Weights of a small segmentation model: trained on aerial photos of the United States (SatlasPretrain).
Rows from block 6 of a small segmentation model, named by matrix and row number. Rows with one number belong to one neuron. Each number is 50 + 12 x the weight over its row's rms, rounded and kept within 0 to 99. All counts start at 0.
After each neuron's rows are labels from the 100 images, of 14848, where the neuron reaches its highest value: "lies over" is the class under the peak; "top examples" is what is common among them. Only what is clearly more common there than usual is listed. The data: aerial photos of the United States (SatlasPretrain). In brackets: how many of the 100.
# fc1: MLP up (model.blocks.6.mlp.fc1.weight, 768x192), inputs 0-191
# fc2: MLP down (model.blocks.6.mlp.fc2.weight, 192x768, transposed), outputs 0-191

fc1.293:41 45 46 53 51 61 36 58 35 57 28 69 59 66 51 22 65 52 56 49 33 36 54 49 45 53 47 53 45 51 65 59 49 22 52 48 57 27 49 57 52 82 46 42 32 62 31 46 80 69 54 59 37 65 47 69 55 58 32 67 55 60 31 51 48 46 42 39 36 63 43 38 60 45 52 70 44 47 55 41 46 49 43 47 47 38 67 60 60 56 78 59 40 48 46 33 56 63 48 51 46 64 51 38 62 53 50 52 57 45 50 72 47 51 61 39 42 57 45 48 61 51 61 19 67 33 45 55 47 59 39 44 58 48 22 54 63 51 62 55 38 51 44 32 57 44 59 50 48 52 47 36 46 37 66 60 45 65 74 21 54 14 64 53 52 59 64 31 58 47 48 44 67 66 52 26 49 40 56 31 42 65 64 37 39 54 68 39 56 57 40 69
fc2.293:45 50 41 54 42 52 53 43 55 34 57 37 28 65 57 49 55 43 50 53 61 41 32 68 42 35 51 44 43 40 29 61 58 69 42 59 54 60 45 44 44 48 75 49 64 21 75 43 63 66 58 42 64 34 61 40 36 53 50 53 74 47 53 49 47 46 36 64 61 58 45 60 40 61 45 43 58 37 41 51 62 44 43 58 43 62 43 57 35 53 53 33 58 56 57 48 64 18 53 44 55 49 51 58 57 40 40 39 46 80 60 54 61 51 34 59 54 52 33 56 42 36 53 67 22 34 39 42 51 36 44 53 39 52 53 68 23 73 59 60 49 44 56 54 37 51 59 50 40 42 52 50 48 78 63 43 48 30 55 53 45 36 49 47 59 41 49 63 35 61 41 47 10 41 49 69 64 57 24 70 24 30 46 13 45 58 43 57 53 55 56 53
lies over: crop field (35)
top examples: crop field (37)

fc1.454:35 44 63 45 60 57 61 43 36 38 54 36 45 50 49 48 57 42 58 35 31 39 57 45 64 19 66 38 50 47 46 61 46 45 70 65 35 49 31 40 36 56 54 35 59 66 52 61 57 60 54 44 66 50 45 64 49 67 46 68 33 56 33 33 47 28 61 29 55 50 25 41 46 58 71 47 56 43 38 55 56 69 70 55 36 45 55 54 39 44 60 29 39 38 55 64 61 49 58 43 63 47 36 46 48 43 43 38 53 70 37 46 53 60 49 38 54 69 43 36 29 70 57 43 70 31 63 30 62 51 49 72 23 61 35 45 51 62 39 57 58 46 51 51 46 39 46 46 57 49 51 38 48 69 54 45 41 58 36 50 59 42 42 52 47 72 43 28 73 32 53 55 52 56 58 45 58 27 57 72 42 49 10 43 38 34 39 43 71 65 46 59
fc2.454:50 66 25 53 59 32 32 57 35 63 47 72 43 67 49 58 66 67 33 53 55 70 49 61 50 31 54 76 33 53 38 41 35 67 46 57 58 51 61 59 36 43 51 82 56 45 49 52 50 57 26 43 34 36 59 40 61 37 62 57 40 42 57 72 56 60 25 57 45 47 37 32 44 52 45 59 45 73 59 72 42 61 45 81 51 54 38 55 49 47 38 42 55 56 34 41 59 52 53 51 66 68 61 41 51 55 16 51 53 33 50 58 60 40 43 69 59 70 56 41 45 33 40 39 39 65 54 55 38 50 66 37 71 62 33 55 42 42 44 38 52 64 53 44 60 49 44 43 40 26 55 70 46 36 29 32 45 45 69 45 66 42 49 48 55 43 58 47 46 49 69 32 56 49 53 44 44 65 45 43 38 53 47 32 54 50 66 31 43 43 29 43
lies over: crop field (42)
top examples: crop field (44)

fc1.720:47 44 63 51 53 20 46 64 65 39 42 50 59 50 31 50 67 42 52 30 49 49 41 57 67 38 76 62 42 54 52 55 48 18 53 57 35 47 35 40 40 42 35 36 47 51 54 62 50 58 56 40 51 67 35 65 48 58 59 65 50 60 39 57 53 40 45 64 56 57 40 54 48 51 76 46 44 59 40 58 61 79 67 48 45 30 52 50 40 38 59 38 26 57 58 49 89 24 60 51 51 56 39 39 66 49 36 37 46 65 58 65 57 66 54 63 52 54 47 44 49 35 56 07 58 43 67 29 56 62 60 46 32 40 48 63 33 54 46 41 55 51 55 66 50 53 59 40 61 49 59 38 44 47 62 38 39 56 43 45 68 43 55 48 40 73 63 44 55 52 56 48 42 64 44 44 48 76 61 75 26 48 18 44 46 38 62 46 53 52 41 56
fc2.720:68 56 52 40 52 75 38 47 34 43 33 55 44 47 42 32 39 73 39 64 50 47 56 68 33 35 53 54 60 75 54 20 22 44 41 58 53 43 50 68 51 64 42 72 55 34 50 53 67 50 37 55 50 45 70 46 63 52 52 58 64 34 48 55 58 32 50 52 54 51 49 47 48 71 50 58 49 69 66 57 69 67 29 69 54 49 31 43 32 63 48 48 56 61 32 59 48 69 74 42 60 57 58 34 50 46 20 50 68 53 38 48 45 59 45 50 50 47 51 49 29 51 42 50 55 65 52 61 44 39 54 39 69 66 43 52 47 49 52 40 63 56 76 38 53 52 59 27 43 24 44 52 46 56 47 30 43 69 67 31 54 48 44 49 58 26 28 45 18 55 46 35 59 44 59 48 55 57 36 63 57 45 64 32 49 55 34 38 40 52 43 39
lies over: crop field (57)
top examples: crop field (57)

fc1.55:76 51 63 54 39 44 62 60 60 56 38 43 57 66 49 61 45 43 55 66 28 50 49 60 45 50 62 43 43 62 52 49 37 56 42 47 52 32 67 46 56 70 58 57 50 43 51 45 42 60 38 23 50 43 59 50 60 49 29 58 46 58 52 56 52 55 58 40 37 48 67 64 50 67 51 69 55 41 60 43 43 59 66 45 61 50 61 75 62 46 55 33 56 47 72 75 36 27 24 65 54 39 55 66 43 60 47 66 60 45 41 45 44 62 62 51 42 50 55 52 45 34 62 52 62 41 39 48 30 54 51 56 75 49 46 60 45 67 39 19 52 56 47 32 22 21 29 71 62 37 32 65 58 40 53 48 44 57 57 59 51 48 34 66 37 47 29 44 46 50 24 42 38 40 73 64 34 56 50 29 39 31 44 60 40 58 59 44 64 72 67 48
fc2.55:48 42 48 43 52 62 63 53 54 63 33 30 45 54 64 52 58 65 30 43 49 50 43 30 34 50 51 43 56 51 44 52 58 57 57 44 48 55 49 53 45 53 75 46 41 60 33 30 58 41 71 46 54 41 40 56 35 51 69 24 36 50 32 62 25 74 57 61 38 25 58 59 48 24 37 52 51 45 59 65 71 36 49 48 57 64 53 38 40 46 48 48 30 56 47 69 43 54 57 51 38 49 40 78 49 43 55 37 58 39 40 43 53 59 52 53 46 23 66 54 40 54 59 57 71 65 73 68 41 61 38 52 39 61 67 56 43 22 60 52 32 57 56 58 56 43 65 50 54 70 35 43 72 42 54 68 38 53 44 37 44 49 27 40 40 63 60 42 53 39 49 22 40 51 39 68 49 50 55 40 70 28 76 58 70 56 48 32 42 52 49 66
lies over: building (49)
top examples: building (96)

fc1.685:66 72 59 49 47 45 81 69 58 61 62 44 36 27 56 50 50 56 30 37 57 53 61 25 53 57 60 39 44 33 71 35 58 28 42 45 62 43 42 47 49 29 29 45 45 60 62 44 33 68 81 60 53 65 49 74 43 54 51 45 62 53 54 49 69 53 45 79 28 40 52 47 64 30 57 47 27 51 47 63 63 58 41 53 42 42 52 30 64 40 54 35 55 51 32 57 28 34 51 43 39 42 45 50 64 48 50 40 46 52 28 39 45 39 56 62 55 50 49 54 74 45 51 67 59 37 62 42 55 57 61 56 57 46 61 29 43 51 56 68 43 38 47 63 61 59 33 51 24 47 40 53 42 55 58 48 22 33 36 62 53 41 34 52 57 52 49 49 69 49 51 74 56 46 49 37 62 57 67 39 60 56 47 28 58 47 65 64 42 41 53 42
fc2.685:56 37 29 49 62 39 37 45 70 40 28 53 67 58 36 48 28 52 64 62 51 62 54 51 60 47 54 42 73 52 37 60 36 34 70 56 69 50 64 45 42 47 48 35 63 60 53 62 48 32 46 56 50 46 63 59 62 33 27 53 47 44 41 54 34 63 58 21 64 59 45 41 51 45 48 31 71 40 48 41 39 40 45 71 44 53 42 53 62 40 19 65 57 49 53 53 41 44 58 43 42 38 42 45 33 52 51 40 51 54 75 43 42 60 44 57 58 48 80 55 62 40 67 51 24 49 25 65 71 51 59 43 60 30 40 48 56 42 33 47 67 59 66 56 41 53 35 73 55 32 43 46 50 39 59 61 45 36 59 67 52 70 64 64 41 57 65 55 46 70 35 24 49 39 56 57 37 45 50 48 40 27 50 66 55 62 39 65 36 58 41 50
lies over: building (32)
top examples: building (91)

fc1.620:52 48 58 62 41 42 45 52 42 51 63 49 54 59 72 30 29 50 66 52 38 60 50 66 23 45 67 58 65 63 47 39 40 41 41 38 69 40 48 42 48 58 45 39 51 45 52 55 24 34 48 43 54 52 55 51 38 46 64 45 49 76 45 52 40 69 59 52 32 53 51 65 64 55 72 53 59 61 65 33 68 56 34 42 34 64 66 64 43 44 51 58 46 46 40 78 53 38 66 48 66 40 56 57 45 44 36 42 47 66 74 41 50 67 54 44 39 36 66 47 40 45 66 61 28 49 65 19 42 72 63 69 67 70 52 48 65 40 51 33 50 60 61 44 51 28 29 38 44 30 49 33 51 41 45 44 40 39 45 41 33 54 83 51 40 62 53 46 47 48 59 62 42 36 58 54 25 48 44 36 53 44 54 42 50 58 45 61 55 55 67 22
fc2.620:52 55 55 43 52 78 68 49 33 63 57 38 44 38 27 54 41 61 45 55 53 36 71 54 40 57 41 44 58 40 76 73 51 61 52 45 35 40 63 38 51 48 52 49 55 61 57 54 48 32 61 53 55 58 32 52 46 54 49 50 41 43 48 45 41 77 62 43 25 26 69 49 54 43 33 62 53 49 62 55 41 43 45 55 53 73 78 53 47 45 24 49 37 62 51 72 35 66 48 64 45 54 43 58 54 74 69 25 42 37 59 48 60 57 38 43 36 55 54 48 46 52 38 48 52 46 69 42 44 38 29 37 39 58 73 34 62 49 65 69 53 25 26 56 49 56 57 51 55 53 33 46 73 49 52 66 50 55 58 50 40 47 28 53 63 54 63 40 50 48 63 60 30 57 45 49 55 41 55 31 61 59 49 56 90 75 59 42 45 61 42 58
lies over: building (41)
top examples: building (71)

fc1.504:48 67 53 60 30 42 48 57 68 58 39 55 72 49 34 46 34 55 68 63 48 76 40 45 46 28 69 58 27 57 63 30 47 49 59 62 53 40 46 63 49 54 36 39 42 44 34 51 32 56 56 30 50 37 52 50 60 53 52 57 42 64 37 47 65 67 46 64 40 43 31 56 43 59 66 59 39 47 67 53 36 58 51 46 33 59 67 68 30 59 49 54 39 46 73 77 67 43 63 64 50 50 48 55 49 32 24 37 56 47 79 32 70 51 64 53 40 46 72 46 61 52 77 42 44 40 52 35 37 63 49 56 65 46 56 54 49 59 35 41 52 46 46 44 38 47 34 72 58 42 63 53 60 45 51 47 52 29 55 61 54 32 71 39 48 53 53 44 33 73 45 52 41 47 66 58 44 49 62 35 58 52 50 31 21 52 40 48 42 59 67 32
fc2.504:58 49 41 42 56 48 76 50 48 53 38 41 31 53 65 72 71 43 38 38 44 23 57 54 39 53 38 47 68 40 66 57 63 67 47 34 53 49 45 54 45 38 49 56 59 43 25 46 32 40 51 47 46 50 34 65 30 54 38 23 29 32 41 74 31 51 57 39 23 38 82 63 41 41 46 63 55 53 44 65 74 47 58 61 60 47 57 49 48 47 49 45 24 39 44 62 34 49 68 55 53 52 30 51 65 55 50 26 42 42 43 42 58 54 29 36 49 63 68 54 44 36 50 57 65 60 70 33 55 54 34 61 49 55 62 55 49 39 40 48 42 33 47 40 56 40 73 45 56 61 23 43 69 48 50 53 38 60 66 55 59 56 35 43 47 55 68 50 61 50 46 42 40 39 46 73 61 47 54 29 57 37 51 60 75 50 56 27 47 54 50 53
lies over: building (50)
top examples: building (94)

fc1.152:49 50 49 61 46 58 47 55 26 29 33 65 63 68 51 56 48 42 43 59 53 61 54 59 37 55 49 42 71 42 61 59 36 41 58 42 36 52 54 24 69 59 46 51 43 49 54 53 51 61 47 57 49 44 57 38 49 65 36 38 56 48 26 32 55 36 38 62 63 54 44 53 55 75 46 69 30 43 60 31 45 60 27 52 49 39 66 46 80 47 60 62 27 64 51 33 54 50 55 63 76 62 67 50 61 31 46 62 45 39 61 47 58 21 61 52 32 57 59 57 61 36 36 46 44 41 63 59 51 30 38 25 50 46 50 62 57 38 44 59 38 51 32 37 33 64 50 49 38 75 23 23 49 33 61 63 41 50 58 32 42 58 44 47 54 51 52 39 58 60 44 36 57 67 77 29 40 30 48 71 53 62 54 43 53 50 59 57 45 48 49 44
fc2.152:63 40 61 51 34 50 47 61 60 74 41 62 54 50 71 41 49 58 78 52 41 50 43 48 66 34 69 32 41 46 47 66 11 61 52 44 62 55 51 42 44 38 71 58 40 38 37 54 45 54 17 74 65 36 52 55 46 42 57 46 53 47 51 45 41 57 47 26 56 51 36 65 31 47 33 42 49 49 41 35 49 52 40 65 37 46 40 59 63 56 60 56 55 49 54 51 41 48 50 62 58 40 52 59 49 33 49 49 68 54 35 52 66 59 56 68 68 25 28 53 55 47 64 63 61 34 31 20 40 53 53 46 47 52 55 43 56 69 65 62 55 40 47 58 51 57 35 55 56 57 31 40 54 52 55 62 39 41 49 48 66 51 56 49 41 26 35 53 48 74 25 61 64 58 66 63 51 36 59 48 75 38 60 41 68 52 39 18 55 68 53 51
lies over: crop field (32)
top examples: crop field (47)

fc1.671:55 46 72 52 45 69 52 49 58 35 54 50 49 52 63 19 55 42 78 45 61 36 65 75 44 31 54 29 45 61 65 66 54 42 64 60 63 22 36 60 51 63 35 67 49 64 57 63 50 54 15 54 56 63 55 52 46 46 52 41 28 61 57 34 57 43 50 44 40 55 53 59 42 51 43 48 70 57 41 34 79 52 39 49 53 24 64 53 48 48 55 37 62 33 51 54 63 65 49 41 38 51 35 51 31 49 61 58 49 68 61 49 55 54 46 65 24 46 26 49 38 36 70 49 37 69 57 67 49 42 55 43 48 52 41 62 28 51 49 56 62 42 54 42 28 43 39 59 52 53 46 49 41 16 64 46 39 53 42 35 42 46 37 57 44 56 43 48 68 35 29 41 63 32 67 50 56 58 53 38 69 41 38 68 56 52 50 44 66 52 52 36
fc2.671:64 41 40 67 47 64 68 46 56 59 61 42 34 38 55 55 58 43 32 33 38 52 63 32 40 46 35 41 70 40 64 52 58 61 39 55 38 66 42 53 49 48 60 51 48 40 38 54 56 53 72 37 33 51 63 56 71 71 57 52 54 54 51 37 37 53 38 48 35 38 63 42 48 38 41 39 30 61 34 53 57 56 50 61 58 65 90 44 42 57 43 34 00 49 49 43 63 46 49 53 63 38 42 48 59 76 70 47 47 50 48 38 66 60 68 54 31 52 45 50 70 50 66 64 55 47 61 50 33 54 43 58 38 49 55 40 55 43 49 51 62 44 23 41 54 50 49 54 45 38 44 42 28 32 66 37 56 63 51 43 31 55 54 40 47 60 50 54 74 55 60 68 52 59 41 67 48 58 51 36 65 41 44 54 47 48 84 48 59 61 29 53
lies over: building (57)
top examples: building (88)

fc1.636:48 49 48 45 47 43 36 38 57 52 44 75 54 46 44 32 58 41 43 51 69 74 49 59 40 51 54 61 55 43 52 33 33 27 47 97 48 35 50 21 47 52 36 64 34 44 68 29 60 78 38 66 48 39 65 47 47 56 34 62 41 62 62 43 35 35 52 37 62 46 44 38 54 52 60 65 67 34 51 64 47 40 37 47 36 37 61 41 63 32 47 68 36 50 54 38 46 48 51 43 71 79 64 56 56 36 56 64 35 50 27 44 57 36 46 58 53 52 52 72 50 52 52 51 66 44 39 48 63 46 52 24 56 51 76 35 45 41 60 50 44 40 12 51 81 66 42 51 54 53 49 48 54 52 59 57 56 62 48 51 62 39 51 46 56 45 45 50 66 56 36 49 49 53 51 48 53 42 38 45 59 44 44 35 55 56 45 69 57 62 76 37
fc2.636:74 33 29 40 45 55 46 68 50 37 27 47 56 54 67 52 50 65 69 64 46 42 57 49 51 49 36 24 63 42 62 57 33 52 41 58 53 55 59 63 51 50 65 27 50 48 41 67 60 49 33 75 39 41 72 55 54 36 46 38 70 29 52 51 64 50 34 43 52 37 44 54 45 60 50 36 44 34 62 38 78 62 62 67 51 45 61 60 56 66 52 38 14 51 58 36 60 41 41 57 58 36 42 33 39 66 48 61 35 73 54 50 63 43 49 47 47 38 52 63 68 59 75 47 59 54 40 38 41 41 54 81 42 58 41 41 64 49 58 50 53 63 40 49 48 46 37 44 41 29 36 50 52 41 45 30 58 62 60 40 40 70 66 43 49 46 42 36 43 43 33 47 47 42 67 59 34 58 40 53 78 41 69 52 50 34 43 38 67 53 34 58
lies over: crop field (31)
top examples: crop field (44)

fc1.745:86 46 46 37 35 44 36 59 38 60 50 45 60 73 35 30 60 37 66 55 53 67 54 46 58 52 37 60 52 56 38 48 43 29 43 64 61 46 52 72 74 41 47 39 64 49 77 53 44 51 48 50 63 51 60 43 39 62 47 48 52 44 61 46 15 53 62 41 48 58 52 61 52 54 50 47 48 66 49 52 45 35 47 34 42 62 65 53 55 49 63 60 47 29 51 59 45 39 49 43 45 61 45 30 74 40 62 66 56 46 66 53 28 47 46 28 72 77 55 44 55 74 42 60 46 64 40 39 65 64 30 47 50 56 50 63 51 57 53 41 55 53 54 44 50 40 29 36 42 56 61 33 50 63 19 63 55 40 60 61 39 52 39 40 51 45 57 56 32 43 53 56 75 50 51 34 49 48 22 45 71 65 54 44 41 66 37 47 37 16 52 46
fc2.745:38 67 74 64 54 45 44 75 53 47 61 48 44 43 58 65 42 40 49 63 28 18 39 52 67 54 58 57 53 34 63 50 69 46 44 32 57 80 57 55 54 51 41 39 20 52 56 49 29 53 61 56 27 49 62 46 50 73 44 51 63 47 69 46 37 45 37 39 44 45 36 41 50 57 47 34 50 61 44 31 39 48 56 60 59 51 64 75 39 48 49 24 47 69 40 44 59 42 49 57 56 37 37 55 47 64 49 54 51 52 57 40 55 36 68 48 51 41 43 41 42 29 66 50 46 48 36 34 45 75 49 39 60 59 50 51 70 53 55 63 57 39 42 49 45 49 53 68 55 53 62 77 77 41 35 47 53 34 64 46 62 40 67 57 69 54 43 51 39 46 46 49 75 43 46 61 53 17 61 64 39 43 39 49 73 24 49 44 60 33 55 50
lies over: crop field (43)
top examples: crop field (43)

fc1.16:52 47 57 67 61 56 49 53 39 60 71 48 56 50 72 69 53 39 48 56 45 60 39 56 49 38 60 43 36 43 60 42 59 58 37 42 61 39 51 62 34 58 72 26 57 47 53 63 47 65 25 51 45 44 53 46 56 62 44 47 35 42 45 51 68 46 74 29 48 63 48 43 46 61 33 52 56 69 43 62 47 61 32 61 53 59 62 53 21 69 39 48 46 31 62 55 47 53 42 50 55 34 21 69 62 49 60 36 37 51 51 49 36 53 31 33 24 43 54 46 50 35 49 49 38 48 55 26 40 62 75 58 58 67 66 63 26 83 48 51 55 36 45 61 39 47 43 45 85 26 49 49 33 63 73 44 53 47 51 47 38 62 58 47 38 53 50 46 53 20 35 54 32 29 46 64 56 59 58 45 45 50 32 62 44 64 53 50 56 57 61 43
fc2.16:58 50 31 32 57 59 65 45 41 33 37 48 42 30 47 40 52 45 57 65 48 36 69 39 46 53 42 41 66 38 53 53 55 47 72 45 33 50 44 58 56 59 38 59 37 66 50 64 45 40 49 59 51 64 28 61 64 39 55 50 54 54 46 42 46 74 49 63 49 34 75 53 52 59 44 48 57 44 42 38 43 65 59 39 55 40 67 40 59 57 62 55 43 56 45 56 59 59 66 43 55 47 55 57 27 77 45 38 57 53 52 57 76 39 43 66 26 36 62 32 52 40 59 37 63 30 60 83 46 57 42 48 41 51 42 51 47 61 62 66 50 63 54 39 48 41 38 55 58 61 64 50 56 36 41 30 45 66 44 17 60 52 45 50 41 39 70 45 88 50 57 31 65 65 29 60 43 35 33 42 74 22 50 54 51 28 55 62 51 50 62 60
lies over: building (53)
top examples: building (84)

fc1.162:61 53 48 49 52 32 31 49 45 62 30 52 43 47 36 58 36 40 56 44 51 59 44 29 57 50 44 36 61 47 43 66 50 39 59 39 39 66 58 27 49 48 37 47 16 43 72 55 35 79 60 45 35 68 46 67 52 54 80 51 25 42 39 39 40 54 56 23 39 53 52 44 62 54 44 58 42 39 34 47 74 61 62 45 52 48 35 55 56 64 56 48 56 62 53 51 54 56 50 51 75 69 35 38 68 23 59 48 51 59 58 50 57 41 36 39 43 50 43 49 71 34 55 52 49 52 39 76 67 67 54 41 55 34 60 59 50 62 52 44 39 43 56 64 53 51 55 83 66 69 57 53 24 56 43 28 39 38 36 61 61 41 42 58 33 67 53 68 27 42 35 63 79 56 57 64 47 50 44 56 46 47 49 58 49 65 55 50 49 43 54 48
fc2.162:80 50 46 43 31 51 36 60 40 49 47 66 39 49 62 62 67 58 62 61 37 57 52 57 52 44 47 66 64 58 44 42 32 53 53 43 42 56 60 71 44 49 81 50 48 43 44 47 57 45 29 51 44 44 32 55 29 63 27 50 48 44 77 42 33 28 27 48 50 48 69 36 54 66 27 52 65 60 58 64 37 63 48 64 58 50 63 48 66 48 31 42 55 42 51 42 37 71 47 53 33 52 33 57 54 63 62 62 47 53 57 55 35 48 64 53 49 66 70 53 55 50 38 41 58 35 51 32 26 56 57 32 51 65 58 44 54 61 59 49 46 45 39 16 50 37 40 39 44 70 59 50 70 25 64 48 34 50 51 70 49 58 45 59 51 55 29 39 60 58 63 38 60 49 50 53 35 49 61 32 50 73 52 28 65 66 32 43 55 54 40 32
lies over: crop field (27)
top examples: crop field (32)

fc1.674:57 61 69 29 63 40 57 56 39 48 53 60 40 66 61 47 16 39 59 69 48 33 52 46 45 44 67 44 34 48 31 60 49 57 43 41 71 43 37 55 47 54 45 48 46 31 38 68 52 69 50 38 35 28 56 25 59 55 49 61 52 57 33 54 56 67 56 37 40 50 51 42 28 57 63 69 32 48 61 31 52 47 42 36 58 58 54 57 43 59 53 62 55 31 56 77 68 28 47 57 71 47 65 68 63 41 29 48 30 56 58 50 56 47 48 54 56 42 44 51 54 19 68 49 21 59 48 42 37 50 74 53 68 51 52 45 43 57 34 51 39 46 39 47 47 49 37 71 52 24 58 52 37 53 88 57 52 38 40 48 59 55 64 33 30 49 58 29 47 54 41 45 52 31 50 56 60 58 61 54 41 58 55 40 47 42 48 51 38 46 60 35
fc2.674:58 52 55 35 32 36 61 46 41 33 26 56 43 59 32 54 52 46 62 43 52 53 73 51 32 47 37 29 39 31 66 66 44 50 58 54 36 43 62 54 38 56 66 53 42 70 34 36 39 54 59 53 42 65 20 56 51 53 42 39 49 56 41 43 51 73 59 54 39 59 63 50 54 42 36 56 45 60 50 43 43 72 32 37 62 36 52 53 49 37 56 61 66 37 54 72 52 45 62 64 55 54 38 61 49 56 34 44 45 60 48 47 53 44 31 50 43 38 60 51 65 58 48 56 64 30 62 54 19 66 41 48 31 69 68 63 53 39 44 46 42 49 45 53 60 47 52 41 64 83 37 59 85 42 57 57 34 56 47 28 52 43 33 42 53 57 59 22 59 48 43 26 24 59 33 59 47 52 47 25 58 49 48 58 69 52 52 56 72 58 61 45
lies over: building (26)
top examples: building (79)

fc1.506:27 60 61 55 30 46 53 45 39 40 62 30 31 48 47 66 56 57 59 68 65 76 42 69 59 42 32 61 45 60 37 37 71 38 33 50 50 27 55 39 65 52 54 62 60 38 42 32 60 61 54 25 54 33 58 61 47 31 57 47 43 46 45 41 65 44 34 36 59 72 58 52 39 60 38 65 72 51 59 36 24 37 54 54 50 42 59 46 60 42 56 45 21 63 53 28 37 34 68 76 68 64 45 36 65 44 49 60 64 58 57 63 47 60 51 35 63 64 72 50 47 40 24 43 59 59 34 68 47 58 53 46 51 51 46 39 34 61 53 67 44 58 57 60 57 49 49 55 67 69 44 52 57 47 48 42 39 61 42 56 51 28 36 50 40 59 55 47 45 51 54 31 55 59 56 60 62 49 47 52 44 60 56 66 55 29 55 36 47 40 35 22
fc2.506:35 36 41 50 58 25 64 37 41 51 70 45 66 52 51 50 42 62 46 41 67 48 44 50 69 52 52 41 48 53 70 48 39 47 47 47 48 52 24 43 54 53 39 54 59 47 56 34 52 77 48 53 38 41 55 48 62 31 79 38 46 54 37 60 46 40 38 38 66 44 48 25 44 42 50 60 42 55 58 63 52 41 53 23 31 42 33 64 41 58 64 46 60 52 71 48 62 44 67 67 57 70 48 47 49 49 45 72 70 53 45 59 53 63 45 44 51 48 26 43 10 59 53 45 19 54 36 55 57 69 64 40 50 55 34 68 43 56 52 55 35 44 48 61 25 49 73 46 30 59 59 62 54 43 44 55 56 46 53 51 40 46 42 75 35 61 45 60 68 49 55 72 65 57 46 50 33 63 63 71 74 55 51 49 35 36 51 63 62 36 64 40
lies over: crop field (31)
top examples: crop field (31)

fc1.601:42 52 66 31 42 51 45 36 24 52 33 43 59 61 55 39 38 44 51 49 29 52 26 49 45 50 44 56 37 40 59 51 55 57 43 50 57 49 36 62 28 64 45 43 56 59 42 40 53 41 43 49 57 55 37 40 49 43 66 30 49 26 58 45 33 67 55 54 39 55 64 47 46 52 42 67 61 56 47 66 53 42 49 62 54 45 61 24 55 49 71 43 43 58 40 67 52 71 37 58 59 54 82 37 51 39 59 45 50 68 58 69 34 56 64 32 47 50 46 53 32 50 59 31 21 27 41 70 52 31 42 29 70 72 53 46 57 70 36 48 49 29 82 54 48 57 36 39 42 60 55 32 62 51 44 50 39 61 60 54 48 40 37 52 72 54 49 52 58 44 40 67 38 69 56 47 40 58 45 35 30 53 57 38 50 57 47 10 52 44 63 48
fc2.601:42 55 66 82 47 41 39 57 43 35 48 38 49 57 37 53 66 35 33 46 39 50 67 39 62 43 65 60 40 58 41 47 49 63 34 53 55 44 49 52 56 52 44 56 35 64 50 43 45 24 45 37 49 31 58 47 27 46 58 52 72 57 35 59 28 42 70 49 51 39 27 36 56 39 52 34 39 49 72 68 52 52 38 54 54 48 58 52 49 72 40 42 27 52 60 39 64 49 49 48 32 45 52 45 59 32 57 54 63 45 24 57 69 72 55 32 80 41 52 50 38 54 32 50 53 49 35 42 69 63 44 53 45 17 64 47 39 67 64 46 59 55 46 69 60 51 52 46 62 43 48 40 56 41 55 38 53 19 59 47 41 29 47 56 46 34 46 44 41 58 36 41 78 47 50 57 48 46 46 25 46 45 47 30 33 71 42 36 33 60 69 59
lies over: crop field (53)
top examples: crop field (56)